Weights of a small image classifier.
Model: 24-pixel images, norm layernorm, activation swiglu, moe top_k, num experts 8, patch size [4, 4], layers 8, width 384.
Data: trained on photos of plants, animals and fungi (iNaturalist), 12.1 epochs.
Rows from expert 0 of block 5, named by matrix and row number. Rows with one number belong to one neuron. Each number is 128 + 32 x the weight over its row's rms, rounded and kept within 0 to 255. All counts start at 0. Numbers have three digits each. After the name is the row's rms in percent of the matrix's.
# gate: expert gate (model.blocks.5.mlp.gate, 8x192x384), inputs 256-383
# up: expert up (model.blocks.5.mlp.up, 8x192x384), inputs 256-383
# down: expert down (model.blocks.5.mlp.down, 8x384x192, transposed), outputs 256-383
gate.99 087:070149042145135192117052143167140107110120121094140124083120152149116098105200139077145151115077171073134119124073157163181115124147148105161093132141114180202164129110136100120143171046122086095128144156173108158090141175151117187111160112170077145083080116099160142146147154114127123139154132159137133140080135121131148142165099141123148142141130151132126133113062134112084103157162
gate.100 104:168140122129124112150107099167207135105098121132149167130105134164125153214150164078156117128164157178172143110159160089155190149134139125114169214142145137149120145173124109130128205084065156105177142137208171133169127137181132169141187107138166081062109089117089152114130169165143103145154167129170093154163159133125173137134142108102137216175076083111147080127105167152176115131163
gate.101 096:109115086183142089159153110101139128148144070145151154131149162160114148110174148058162119173144090162064135195128168164092155165167127136104148209125101128116096106118152072122102182080135111087077092135251203172102162124121081125203099064183093188083124142190120094188081099144124157129112140104117148107150179129124133093086119178094084099113141095102112087133143164073156112190177
gate.102 116:097136120149138067130116133076177133105130091165085176090188171137133139183105152126158075137136131179177222140146154069109058159120151137084205155164067124123133152125145115095159152084148148130129046141158116133167156163132111084136169115130136151057101165149061153104081117161144131096135149100145127088085107127074141160127120181103140134212203111146142128082041145161128102160140
gate.103 089:143211168138105077101165169154120151115139139148105152073176163140146118179111104074100121140102108147111144156163122159136094136148169124167076098169088086128137137126166120112098162077121130134146110110108129140126161174120158129146191088151103085088110104157155129124196096186186128141121148144101100114155155164202108113118099129092154198098061137092117096225141155083157079128166
gate.104 093:109153083170167129141127126130116111191166075146083152130102156089156165128147110173136146109077157092077151121132092099090161098149138113180081098119088127084050186118164106126142092089134112138135047090139090165158167113201118102132207124159150150095110123064098158080160137168106078122109127170127146145088151107118173139088089145123110116119157177096117219118088122168193078169125
gate.105 099:138159125209160094120156156099122131150129134092149149102121102108135147156153169107172092153073133132094158140164145112095130145183149135155171166155097130108080033167078126107061139095128115126108120073138179136145132137108144066176105063138101125107156127164149104121153085172154120131058112129157128124160161102148193134036116110127086159107155148136130116102119133096154081133150
gate.106 114:109159162147134107128103132094155106158140133161139186084122134106133136144155118117138152126140154115168146132099155092138202108186176117134098169139100154110093108085164112134140189089146189124181133102169148163148171086130134107132119110179096138130141193141115125104083170142201116119164193208135123126133119146160137107094108093081172157146092165110158156086148137138162146181157
gate.107 101:147130135154173165133154082127141110123154117131201064113133095143179115169141127085105077110140145158085186093119138156163133123141119072092145159136141118144125196121179094103122106122143122093145087112114154112132134181077145139161086062156141141105111144069055113097114099170110103160117112103148142163155104157152101130157133114075149101170137125115109096182027110144163134142067
gate.108 097:139083150149129160156134125104159076081165154175164101115122101164142149131111147107157161143117101161142158196124198140113121156161184130124163247108104162103126123104161147147081126114120189137087060067164089136147153132023105120141136085069130092139130148141184159130106139140118134080089124164096120111172154104168146103129228160118157161126139083149167123120116182175135122125127
gate.109 090:137142165151129184089115158183111078129166082122100101150139132097152130129102142169215174103101098096096108113147125135101129186187111156103133076135070124145112125133123162138063137111106063205074155103115127161117119136083131083144123127153108111138105142128158096126167094145121106088080127145113100136184195139092131161166083080222153100092171077062113109150131161143070191139112
gate.110 097:148156192161153115178128107059136165113110097140150136158146136122110177154041087108111155122162127108133185167113068086148092182156126071168144166155124150114152141103166130102143115127124167142109092121164187130152108100167116140128051095107138149131122145097115152107090147121087091113142102105135157100102087139135127120118156127134104127133108153130150166138120172138119041108144
gate.111 108:085091096092198098089134124104142115144128101126098185095079113118126195128167138170166150129147122122120101103114165118130200120157170087135137144102155199147160131191157120199116132080147125086101077077173082213129093125125096120101176083121131167134154243087163156120066113063204119132108095133105116073110096114134129111095137090115145127147113134116121105152154125115169124144164
gate.112 134:107199155074106175104084124129159124082129138185185112084216166125152079174124151146083142121176155148128102121143155116030058103126100146147078079198127112107167175116079114150131114111173122072112090143152122112148151157163143116105159159194109089128106142111151133155139176117088160183148171139146075095063064171154172131141097102122140151132188124150125093153127147177172150072160
gate.113 085:097164117154128111135111061086097181143157071074103068135100145195136138123140107117161093199118169127091179125140162136166118096092172131149079168084181128145166155122205110160178173099173128101108053117167118097143132128145173151139145146142096150096077089145152113100170086135101084111105102197131123102138141110105110110122105128131093192077144110067196142126118165117148047134115
gate.114 107:122117141167090115093124184188120161072152117179128094130156092121113067185140179154149147164114146120170175046095109163127109171176092094097173103146109133108088096144183103197121125103144149114138154116085126154130137128139134091071110093120111177117160150119117133098108137157102172105101085152125155160122071132151154118186112131103103016068130091146117078184125061128098138118143
gate.115 086:143163128109102170115121127111182091118136100115160155118217121090124104125111103149122139147127109168135132138151159138142116131159170097116124110167122109094122122123120119150124136040113117146095075177182112096129131172194157101135100116107171106088110095118092141080193147161103152148155148182141082118157121228089142114096083179096159154184119141200128106131113157096138170169180
gate.116 095:118169097111104112157087106170075093152146082092114112064219153141145104162152092164114135136155146140115119176133069085127085110137190123087065085140106140136194205120122132141104125098100134155100098078142089181125103199095155107152079153163100143107094157169182122086176136207162060057151115099069111121135125141100092157160132101123146174093122146146107092113074144146064111151110
gate.117 095:078134165109141086132085130144096074167132124158140146121197153128126113117145130078115078167132152181081166155125101131150071119110100134173146135166112117144041134115103117066185168098117149169148105196144130080098152131112095155214173135174191124165078090174111120110140099051147145169093071095078126129106122162116150132109093209079131174168194163159141143135117123122132063135113
gate.118 102:154172133101147136126068169109083155095140088166145155164121108145157166167113128155074103108058098086148145096126143128120090130194115120111140172211126132191123138091120130140129147056141117151135101085180105208141105191178108122170164077092136182071105161122145122042132122131163120114078138172156084098115121147118140119146114127138066150113139086141104108125127117115156147112184
gate.119 133:093126099130128113079112157186161122127120141183136189146155155197110123113175223187146218103099177158227125136101102124093174128140152136110191069063149176107144147151148151195116114104144158105116139119109102146105136153113122157119113164086108111191201207123116114187103146091146126126150150097115160127087114185118102130099174098158119118128076062160143105107159102141096126179099
gate.120 105:077103096136073168096087123143179105135148124111162136142129157086073105043161202109097174134142157194112097080150195137187111109154150081145093175142155167138130147119144135105102125105078166176158148185146146098108126165182141153121124142139124130106117192154093152136133153146119102130149200162194151090155130138132065132094105125093181129177138177192140086125158059115161105122140
gate.121 086:085153156138130105149102132159161143119186178142121109111117102091151122103157130133136149158121176162107101172132141119116170115086189125143124166171087171136113093082099122087194144104104126153133107150182101111103196085166161115162087120186118169125134160158083112124111172134141111109095051173124138068113149129104140093081066161109138179092126178138089128132124117140204113224197
gate.122 100:143104066067135147083102118148081073147102125205138129110117085093122127165106150144129208148143092151145097066144134115123217192104134124137100154138109141107144122061111124138152157128156117146137136108143120172108107107078167120168108152114133167191168175139166158112123149143145102092120120104109111086099180089207105097090141106177132181081161135075075056107179150128130131063102
gate.123 111:146162141145157148179157150077134091153095122193121153099080071125097170112109235212146133132119114140153132147123164123138140178125192125142160149095103174152110118107156228146143181111140142123156046106077134160141105099113077112146123085123107145180169218132099119151104084134187153048106125094114190187102140179110100117121101148125069110143148104111095164063154086163173073162090
gate.124 094:124131144115129115145158161096141184157120161127138142107160130104148137139053112106103104120129095058117153159130111072140090105113099152152112107109098104168153157089112146116134157137110174113142088103116107134135148134141139119101143067184161148052118158157135141156117120125099148141163160142121119065095151134147119175158152107092116159113094174110136135134138160148140099125160
gate.125 096:139157133123107130128082061164156095186113138170071182124231117106238127144125163151145118126118140139091103145126119127116072123171125130136158111216091119146160155133103100128142132141091108127156125134119117133100129200163120074113129115167145141157043129152081179069151148170126132095193145130118089122123129146082145114145153102094149148115191168181100091148100159103158216147038
gate.126 127:136091072165117160109102081132127136155095143107151102120096110118133150091119153167166127113144206139173169019090145192111202096123066144151134145074156205123137084176177110154107154155146115136165164124092144122161158128118126153136098161118123140170156207089160096218117094127112130127112167140105129178105158108129082094077127144145130115144195168114116079147172110138162142091135
gate.127 084:148126129123144103156157062120148125132076148111104145108128113127145126184090197148086134162067111089104099145151177083144043167161229142116128155194093130137126135079112107052120193105107220129082085103144137225084132125110129109133158098123114142155094129161137102123120169134123122051120155082080076112143094101090104119133160142120125145176127157107183163131087177151135032161148
gate.128 091:134115148142150090125086095146131131112087114180143139148193127077174078105164148157118119158115140089167096074156165106098082156181122086151121093128090091060133101135090114101157123147111179117180123109097179157094125126127140153127200104154167101121127107137160145122167144147156149090135200153135111085187075176120062124109113067117147065100092148138103168149146116091094141154126
gate.129 111:152164148133078147142104151091165152136111105144097166117172135129140088171140161128140093161139096147130165134125079067118043109179119125204167079151078083139105120037057139072135133130096156115130055138164126132070134186174126073102160142121140140060151116123091160107188134165121135118117143127150107085132160131129130105122120078137108100155107127117152140111093144137095142144109
gate.130 086:124152140096106129132083160180105129094082127104143083134115091109163148092137087107135118081112060090122102153124143145116124110171143144116146161155088127106176122103091168107070114100139162040061134121177073123107175170125136092069162074112134105106104136173170210097130175187163095120107137188069135094174139148083151082138107140193082180061139111153162113140106128122141122159168
gate.131 081:165147149096117162152131082064128072154149101088126175136134078155184178032149148129152128119115132126139156160091063131117139108105225106151067167120148150147112164133173112114156147088158162163134119155166094133119128123088156151146109134143153151124119125135126156089137105118153136113097144151115173151193138186075099144096136115105139203146164137174175166118143131172104052160158
gate.132 097:135100081078181155078140145159127149116096143130167078164106144119096082147155122107129169166082150156194154107124159135114178095125151097149113187096139184107117106116152109167178128105112205132153178130079159079174164130117188149163136142164090145179156139100119128180155154156105163126117154151109109148179145136139152188074148095118145122096125175161102077144202089095110109134119
gate.133 107:112130154105148165137108101145125141110157082177130133136153053170129072167072087153088143140131144123113159160146136097144132163166092097088168143148100115147116152096143088102137160044158147157153089085168087144190182169177130168126153098113166151075111138092099110102135141140130136164074113153136077066188112193135146166172120095096163140071149122160151114145136166199165170133149
up.99 087:156103073106126105156090127134175131144148077198140142147103124206098125103162114127164117157150085064168170187199140119162147153075132175100180161083056078089109146153149166148147135167154111134130116096131125096216140154084133105131152084087172140148159173101147131169107135112178134176157151166181140090108135138132216158161180118162103159083124128138170154148168160116148147128173
up.100 103:157168138161133116170081135136103084175120156089103159101199150094135125145137120144155146165092111083083148147119203138137075131162146172111135125154100138104112140117133153108126137087063135118168109117123110145127182159090112143182135107099119136081049143147136077119117097130151164078127171115125055116168130137133146116044145156129096088120184133177116127089130112053116173142093
up.101 100:125157138077060185132102107127146130114107158165139120077139109068170115100073120162094162103117174109147114105122150130100085078098122146078081000128145118163185185114134112106149072173153153177173144142091100098127163120128157130081131162097162089114153140127090165000155141157133089152132158151139101118137069166069122054160109104148124144111138136131153144114062088137120188134179
up.102 114:104130146137181067138132158082153115110148110128092155141155150139143127180106141134137091140146157129135197141117134080077083178130140108117225165178063116121125134101133132085102129093165141149135039071102130151215163154095120099147142086146147094092103169148114174132063134145117125086105143074121123064068126125080112179149099149109114138203190122097121133111045152135127072140127
up.103 085:172139170138109101113149135193111139123163138151070173073191181127110098150120149054108117091167129129194130136175183167150127186114102141128092102136139116121090118147168098095144148150118172149164155139185152142087188126107175152140157088137073130112110105143148121175152075186139129169116174147136129125144127119162091120162101100107112087116078121093177152198146175094159094115119
up.104 093:188173112148128093147138125144106122136166095209104135169079140122155144081102152124123165116166136109069163165164149110139166160100145148130043141098049126062074116106151115110155106089132207186146081055138162138144120090166097082134185163166126117163102135063147187153138136135066154085121128099086115148145094086156166152140139117125154096182176110082151179168099154137108087158099
up.105 100:059107105102133112167071118189124159116134080110115145123144150127092114064138145174106148172117176123153103131119087161170123102077095094096157124080101102110178193126133103145185148134135163131185080200192054158130137132089107202124112167142125194165119088196151121091179151071176130125139139077148163120095097138135078169176103157143168164117168086157130153138099100136092084168056
up.106 113:132164175119135118145115128086120093175162153149133162139079087145166125100119128122112138126136155122164102165180114127150194076129165133129106151121117144133081096080168128151172181146168197126151117104123195152155135043105117151146106130125093126159187175143139144126090123102206100107127170187111136143114110135138149111126149091103150153138112138118115200070175147142159125186140
up.107 108:140116183166183176122154068087129163106098137099143125118160145147118069177082116087063183113127067131160133196137105135151102131141121083108100149172151138159125149100176078118165099161150106190089200155090184104157125178141155163079160067179178152173127104090107093182138153154091130154119108101151104164122136192129120097173170119092088121111135109194097135161126130174123089124152
up.108 105:147202084125133094117115148122159168165116101143117161070102130108088129131123126158151097142129130098132127081150057077152118081094117129182114027132124070099108153139124146096179125125138091150164149128151127107121147172167165124114120139190150167144152125125064133105197034133160129164138139125160155112117093181133101157091060133111142108134099144115141128092149096071153113149139
up.109 085:121111129113134142122116153165173095181181118109088114158134130108133129160160107166171110168077132124117123125085102099168091214159117086138159104146137159117180161098119122165121159079129170158139031160131131152154106160106130072118153169069133126116132108120086135116097082122145114172083093146126141107136146159127146166178121162105115072159227149094179158125059081107125186166141
up.110 096:132133075123164095053113127141105107145130146110135082130156117149114034100153181138103152115115104197194117145178202168151119145072086115126117096156141179127120148151145117191170144105155122130152126181083109099133169121079147122105173158155159110062129132158042148170173130130097114172169183129086137109130117095143131144125177089089137123173129134137147103070148087191176163139129
up.111 102:154159141146085123161156105181106133149138142099137090175186146126184089088096131090066095152111115123130133151151124138128048122134104172110146121156104062104120153107094142047092139173121140148141168146105159089132184147120135087154086124142169102098062000192103128123191174203039135097140182138158127173151114113103105131126113153142143112108087120194119141125145131128115140143122
up.112 142:148175166111101178153113177125113154131163129146179117152212102118138075166105138146098151113166135156103154098114092164033042128103081171105077113146117104114164157105112163123104137103146137081123076091129109119185136106163118125120146135150111045076119103071160162159108168106130185153106091137134068085085121187131166149165082080178110088152172086118100115141145119202133169081154
up.113 087:128160163155097097129079141090142101113167149146128112087177102155134108153117096099201091126102180133155121112105159142102137156106103128165064090102072164124085154090132122165095123140161108094167092141118176130167179160106135062083143132115099086082142101146124157130162120132144179151137085132097146141108135050135167153116095166144102076113218113141160100135115116129198129152113
up.114 110:157104183151116091107118174207123206064140150203132133124150130130108055203112164136162122118148123123186144062103110140075110188154122128103162075142083161124116097146156112172142140122154173112166135122075129121067179137111179122081104105139124138135166169128151089127144145105124201102128126127114150134097081182099166107159136137111123036075125052151125084165123086117129139110130
up.115 074:175116146125149210153130083132152090133102107109130151102191086111106103127092118179138131137142145132123082169122086114164167131111111127102192141125100116083125117097073114169192119096132142164071107198129094153092180148152119106140128085100162197082143146184089155123183112149110127075178124096069110111129114180120107112155108121107120144205114110170148107126133135077101130120161
up.116 097:128069144149131143146165141123147135143133115121113165091066065139119171147126134104152126130140125121136133103091138147165159114127065146088175188146143140154142119106172150098142135132194115134137069168153126102118164077111126133139115079131166160122209117142108091163032089053134110207075115121168129103116097165150159084115105122137095077123090091111102144120118153147230144094162
up.117 102:095080134087145144121114129158151099159131116119101151114131189058106157080170123113117109169064085147135117103057120113132096088144163121138132167113132160100097082113146090126170129074136132130146145156178131124058124151129092121188123181160185150162091074168123124057091072183146113165082163103127170116148134132079149142135109175064150110062164158168140154101155120072147127153090
up.118 099:147081153138131132121136092116165088153123151054109072110097144124133099103158157083153098110196136153123153147129144102114128104095133127120133149055164123122153122176129129160112085213101105157175184122110103087113188066111153171123079125125107095166143074166116136145108103133099102139135146146122127137115145018093119125120119138116197122162085169142086124167128140145150103106128
up.119 133:157118155125101139175144118103060129147137104094115056146117120053147124155074043052120069154137109125039083104147175133151081134111060134130057176193109072159114136084095114064113143148137117146144104131146161116170127111130130086110143115153138089059051043143132145084146073161086153153118110164133092104184141084156139120163089159109158121135165173108125145139117133114154153075131
up.120 101:151112139156173058114162171071080154114113144142120116112144131113199193185094087147140117110121099106145224135097092130084138193123104123135193111110106094117131119139119102142167153115153115089128108119126082147137142092099100103143118102154099142133123095099164129126079127129101147148106133113114060133075109108127169101154120175097082126097107063093108119144118160147108142113120
up.121 086:178123117130130104081162107106063139150088078105098104153096156182123168147093171110144105109124147076137138096108122149146118176174071117097182108100146067137146126153167115130103136194134131116079152128092169179136075150103129098085162134083058108152119112101141155141146066118080137132192152074116141152153152085139111180184193082170131108202176063098166132087138134114083116073068
up.122 103:139138100077118116091136128141082120137107147197158130128143079100112136154088145134115188180159121158123109090150109135108217179103149137131120142149082123093141089092110131129136158154149119149147183114123121168111104145060161112133129139087135126200183177116152172146131154124108115100109122096111089097127152125212091083072138118166154148078182111066100069112158116117100139105088
up.123 119:104127136106104098082078092159146161078151129065122091144189168123133092146109058052127111126157164127122143108134103127121124073139047133115135110148150075123146137149097025112125093126115112114106216161177138076101155172145186147118134182144144121083096032119130133075170193129072112206151129180141077098171125078171187138156133139121174154153157153127138080197067146091118174086156
up.124 085:119108119135122130158193084076138201128117169100131100145080110099133129107079126116111122124144117122140167107154119093102129101108126104141167091136155130112171133136136134069131125148131099096137136120115098121085122139133144149108142106151130148028160172114135147146111193133096101152144102150143127129085120113105134160126151118140168166144093149131167121179163164118123100154180
up.125 091:129077137120073142129106118160194135058140160111152131150091169191088145080114165114134158078097163198193114141127110147119153129093187156136185152160125133105100113151072141122146167157122093085119142203132127158096155094088171135105071204117151169148126112126092169151168083124090153147150162133136118205099120089085146150123167147097187148114110113217171070178174079129146182098111
up.126 129:118105084160150148112097089122139124118084165111161127103097114123142172087098136165155144116158184131149146033092139177098232101090078143167156153063143190114159071169176105168120139141124153108164173130109153135170162129114121158146115190129127142170152187086174100210096097111105134128121151129113139168116145109104105093080104161149138127122178140133091075136192122126134117110154
up.127 080:168158144166139123154170099141094134143210153139115112149126137162174140091141112160144096126190078076132168089082159144119114194076103125105140207102145140128107123131150183114131112083135174156158140169097135111141117054113089119089193143105163132157170156122120157134143075143153175113149112100153107145158128178109149150181057096166127149106082065171065154173162148110114190139165
up.128 096:139146152143134137124158166124118104109159137070155114136070111156063161107078087101124135116174102164098161185107076158146148067099108145097069135098131163208116153118126168148089126150146117123052150125157072090173092145153124117106064175097100175157139122143103159134096097115112127121173066090145173180071197109164192134184152194166135195132129107146142124134159107153149121139102
up.129 104:148178120168087171153128147090161159144097091167146131124148126163112098124163182111150088163121101169170131096159070081105056114174143133180154099126100069153102116077074138098122124159082128121172069123098174139067099199129108085117090151115097113083132117093079173117200145161102095156096121113112118096122128098140118120104127092145135127146095151102172130132149126149067136092089
up.130 085:196182130158099113121142095176110149129143112085171123157125132161147163121145143123149153074137088137075109088096117188093172099178100089099123118108102127103109148155161109065044135128101130106105166055142165126114123082165136072148133115059089097079140158091151087108119120164158147155126152116166130174126123121112142055127064142137095091061143063121193092171102104103120139134169
up.131 082:195115155132103147134167091117117081179100177124137144120091133106163110050103081158139044086115134176144132108153156136119141119124163191115175161131125136139102149111118128148102184168128136128124118162106078112155141111119156106139138131161079104077109140099120144135089094169188126103119192169114124185156124209116129112097114161124190086117170130121093083122162113160181151144106
up.132 099:160111097067201141078173144124124166157059177122136106145106108144107090140148131110125145168107140141187159120132128145134190091092157118169110159108128159096123110117148129161197141127142178130161161116085153093195134117144184129155104129125088161177158152079099113154150157137094157154109138113112117134133109149117163194078140053145120113095137184126110090134206102102112084144108
up.133 112:094123129114093103149086136177163119108111126134136128125138171123105161118123149129184133110150158143135051124168155176090171083088160198133110115098117126112096100179068126141151146182079091158062151161178191091102143162074186122114109153139132066213108074139130138161137189127141130120163187158103143146137152033182171117108177137179112153197163138144081078117111119105103113084120
down.99 078:104102084120105152083165149064116148105124120124089167153103097103120186138174175161142141158135151134080092086088103141101105132167081125114112171173083069124099115136129154142086101114145084126182068112137118162153138151074076111090030232093142159108094189147131154170087144165133147102133127057039094164159132089162117129147162103141119157172074085139110151126112129139117140041118
down.100 095:122175091113181178132113160040087133124103085141132082121134138187141137208146101123082129145098131213139073218160147111154117071169123128099150143149139113169123141104143166145088151105132158113102069121114179102132089110168092027093127127183152080153138151135103124152190209146120196132141156123155124094102076138120117143139136093105132095198116122109181150132148091090123120129111
down.101 100:086106112114142176130122159120150101109166092113119143126084142104137062200119145151172099112094126181058084127138122084145083076127093086145071095109197154111149134108141163173083120085161139063134053199164099104099126143115086133063110118140146128106158161083123149071148098153200145141188140147138108074133109157131178185127175109131162125092096118135147146134150166112100176145136
down.102 117:128090144074164133133167115128192143158084127123169094132119094140151135112117154088132134155055138126142169134168116124123071143114166153164126107123158127109138112079121124110154144180076097184092129173131186082111169135171149083121162180186150138244058081170124079154072156128093083121156130156169101134143110093118079084109170136112115152153085158132097136108186156146111143158122
down.103 082:142096163089152163109162125127098148176120126122092145137199135159153167173174085161094076142056119108119087100097085138145127129108196150102083120155121108151157152107094117108153102177191107138113120124124145144126095094169090133112061170071161167120157101108155145138106118088189109147103120116162080187103197087155176172126166104159159091092159087113113136126090147122120204195083
down.104 093:124083164090163151154140132162109131131101120123129055113122118152104176143159082158077149080148158115185142079110081148113107123155175161139093086097166126147123098118152095208108129182135217177088107183166140094116140130170129081160085113150137146136137076156139188121150140153123126129155092145192151135128131118141091124122096095153069116122086079154132118165129130079122134147109
down.105 106:102093104161115122165149101098156119121195142103120159138168161139083092191128147166134080136134084189095110114133124121104101152174111182052120180107172114149148136158085137143097126125145169137098109086131137151122129124140053190124093095102114113098155163156154169132089149155135135150110122123104115105147144133176144136140135104099101127143082077160143095128104125098108121144149
down.106 113:148143160141147076150136076159197150127133180170138148177122065140119142054102080073164133155132135103122176095100137160100151152125110124141143102111099098153052109113106132107112143134080122150120161147148127132101084095136095124149169130143158160142103086085169112169080145148087070110123121168170092120132169162122109160183130144124083122129067208139132150106107107191134122135173
down.107 109:132073084174115146159130096179109106128187136142093122139163200130107146136141174120196049125120114110073169035127125153115126132107117155106169127096130110177134105107143058093119112148102151144149198108153120150073100102097135167123112076086084116127097094122141183116103049086162117102194152144188167172113233107183114098185076209111133128167125062116093114173042134127127149135116
down.108 109:176142139109114126173107109091100106154121109098122088159163079124096177155079103092083139155137149145150137172121104114166112088113170100125113070096138137188048166111168142143151174130102109112142099138145133108121141078123166136122144077134071138116082104147093091065135106073092089158109125202143163132118109132080063195164116132073099126136120146062143210126141112140115112124121
down.109 080:154133087087091147113145071125162108081175063159172154083089105132115175139104151181152099060127064184103162138105149149132138099143156103141108148125080104120121094144168085078111141115099145157076151084163169136168117108166124121171144130141099112124084171116114234125086077163171100065209166144161071151116102132107105116120120166129133115107089113096163127104089169155136136156113
down.110 106:142120194153096151144112133182165136123105136125095081142166135106126185130127108090120106163129143097125155120108090121138134152096140159122127093118128130184088126079129098139114138181126127164127169137103080111129121064133148102102177099135086118166101052130126145091152109093086110161117129159185161143144212078154102207161103133119143090106136148063121185132167102124133126153107
down.111 101:099130122100088151125137160099152169075150087090159144093173176170155149122124087128129142092181118121149145186108158121079108110137098121091112158129174099088118084143143142088074136101119173130130130078136190100160115120110103079075163145076117090135163116114176178115106098096137192185100160147158123105155075154115163140131107117121108087099135073085182080162123173151098185082149
down.112 136:179130182110150083119157105151146123121149156135159158129039101154125131079071147118188197111128159096143154137141138183092131176089138110160115121131095130126047114187123047079127122156110093168084189123093149128156144107129130115155126107116123116146103130109147110142136157137124104099077101155121145152166132158117133128118112146161134131146172138150082087148112167140128137116168
down.113 076:169110147138111194164098167147125211155162140067125064064140125160139153135068131115128151148150188084143132171133132131161177112155169150144165098100161155132146159088099155155145143158103149163142105195127169144107098121159137096093137143152117082147166139154147071117133169085084138138103155139073130158223148073108107131100126085127116135053108136125149121102173093082174099142127
down.114 095:167129162143065125169157087142168111125195173150072182112104132116145103103108118090151111151124129114114158091134105138102140200123078171121147113104117146169094114103093063147123143116114077186125196133093156136086087092162136128204096111085083090121100110160111133158124142128082095103133136159138110210191193122167110100151093194096133108140122133108057109109092140102147127159134
down.115 061:152110100117128156152177097136153104192105040136113127157159064176108206124123124166116079160098161150147109161096135076132138105123136115112161125110168107091170107102104111113120126185104122133090165184212093155089155099151098151113102182147155160177105101141126145142127153101110119112188127143181142134121074127149084175141154106156166122178073127146129161111074153100115098144113
down.116 079:159108106133095105156200118095128106133155099156183107120100130106116104092097152122180126065126109145088100164135134102127175102140110146127185164108117107126121061192167118128081137130157094136110112136132136167098140157134134160165102075183148056124132159154095083136183156203163152141114171112133123087137074137047140087177105127121076111125127122140119092146091135152125103064125
down.117 110:093116124150147120123168117054063101144122106124127133185112125147133078080212146132130114134139158197107132138172111095145110094162119126073155141116155141150165152114112167185050183115149144074166075098135114115087146126151121135107066145124163141083133152141095145163098188177120146112156103111146110098092114127079148125161157085112169103163102124141159145126076106169156111098131
down.118 095:136123127142131121158135162077127132087132024118130104098159163158127148173105108123069113090184065149117126200128151108159107112170142107152167125133147135113106123143155115098101105087143185110153084157141096149184140142089158117088151118135079101076097136181099175093196110114171156162113103107094179096157081118118157161127164101152067126168145104080174128108086163147135097121116
down.119 146:134122057099143125100084100125144121155086091111177111127166112146092130128134171101117158098154093174150129158181117114153144097170109092118111149085150125066135126161151125114110146060132172087120091116201153148167181135129152107138130146133132147087123150134127113054145137156120159117129167159085155110142078151115115115084116125075137153100087096133186087134150092116098124070140
down.120 105:123174157128095086144116156121097117146156088082103105194104115100152105135150103126108113063217090109137185189070132164091131081093121120184099100112122146158084129128192166110087151111140166111176099095147118112154143108098122149141152121126059062136120082157112125078164126099145101161109151112155167152151159162077103181165094137167124128088168158044095172100135133111168115144102
down.121 079:153096100123080130166182152161112162151091080117110097146110166126125158119100090135130097052152129118162171165140154164159133106121134128144183098168134138109058137116169099110125131121125167163136130157146187118115078143098115157150123115134113136150102099092097124173111156118130099182112073075117137138161109093093119103128117153105094130171144098087145126191095163101193097154117
down.122 108:170157121181152090098109124163097094176082145069111079115125189150155120135122153053133101151091159122100160129179136134169136114070146123161112106097059127153132129098166120106189178149085110121171162111077167088121181146110183091167127120110080124158089072130073156141148087049083087150133204142129176148099204068160093124157149167081153097110182135147134136139155143112106162138068
down.123 125:124106079076145125095132158104166149070115097113188118128161126112096135143142111137134167107116085102123079123126136138085156134129122092156136199188130120070147094156108130160114068105122101126106129136167148158167114159129123118156125135143183195138173208096184093125108114138152148118131183116118080080127095148121148110096126130145040143128083089171125082169121138131139135075176
down.124 087:172150115164136103120125131100129130110151114126108114030091117145120126122099168122108203084102065156156125150127158130173131135104152152136138135104076134086108132112161161167150111112188169124099116127085152140126123137157143113111144046114104091103135112168126161164231104116126112166078138115156173141122102130141127130151144142110081114141109184059162166109105149089202100125121
down.125 089:117146094146123156147139137028082132155115061130105109140131156165090151172169083107086145115105114191126068137136096094141075084177173110078114130124186148142186111123137177155092131091157172061099115145203134096110128097121151161106094114146137126072086108137073143139175080191111112164183137145176122075121109144119111129117143094078154135127094087132121139094133127105128123126090
down.126 137:150119187159073101157162138141100154117203137128098120114167164124162077104129131100161075168180141131088145107145157157088111161085064198073158123121085106205129087139108081126082112173143125142158175104077162107100085067098097118106105109125110087098146081144143149139116156128075106117144103134166150173156197108140149134193079110159137086132124132101079131128078163124133126102154
down.127 072:168094121121114152119170099113088094117097171179076110140084130137148135165124179186144099078149087158092108143196103165115147139210126167099129138103108149102088132144114127127085138122160148106141121128099139117083130102097084083113074080060151117139126138131135114205181131196124066132117111134124193200144148091152161105152148117187089096153157143091133078153141157110184156158092
down.128 078:122129112118160074122100113159154189102125196122125171157097132102108137123126106172129162098030113026147125144124141125100161158141132118240141133154123147080105115110149111103131127165098081086175126146083136169146154145117154126180101135172160173144129133148182099152161161100153124213103104073062171139149097118123096151099173127190089169111170104134109165124115165139168142117075
down.129 104:102141148137139138094088111107138108161095147100134124148104079140148107162121153114128120094104161114141177171151105124147026139135140090147106078131140184180085227115166104140182177115132072102139122159136097101105183198139144074119133159157097168169049132123080118129130173169089083134143114163111142140078116121094110172106103097118164192133194153148118207096148169196150087145072
down.130 079:128089085114127110213142178151118078127164123130099110161101124088149071091090146122118153096135107154103124143150078116203110106125143122077068141152154179081044158123140170146192085124138146145089101138181130141145116102088104154069095119102142161180086151063125181133105088142173187145164150106096141072130119154143095136129183093105094132139108134162169140142149106164163111139100
down.131 077:126139149110142175199125162132094143153156140110109132166167147143115137170170105171114110091068072116082110145120108135169147092095126173090124101104182143073178131116119126128175125158187091096122105160096137062145210115200137140086212110124134123141086119073137149154124122085153105166153141143123083115102131129151118184083143125171087150085157119096109114098105172151170200176119
down.132 098:138132213116145066126120116139156115051144160119175188074090126067138053110086149147122181072151057065151156175172191194126173137116169141176169165110090126117119105154124082100221069116086156099141130117151158187134162153111132151168149109130119154124138140112147119144070073119105071107086108150063100131174092146111188107138119161155095126164120150126103136176156135100135109136174
down.133 122:039164100094171138095086147127104092146101084128109094184146220101096096136158092182113151120081099162159130093099129116148153080130163100095131144124147146125173125143149189183119145134179185122157073110143102129116091170121123129064095103132124119162176141096127159128148104074173183168134152075097155098095104154139140151172113071121144131123160106134166099083154108088112156140096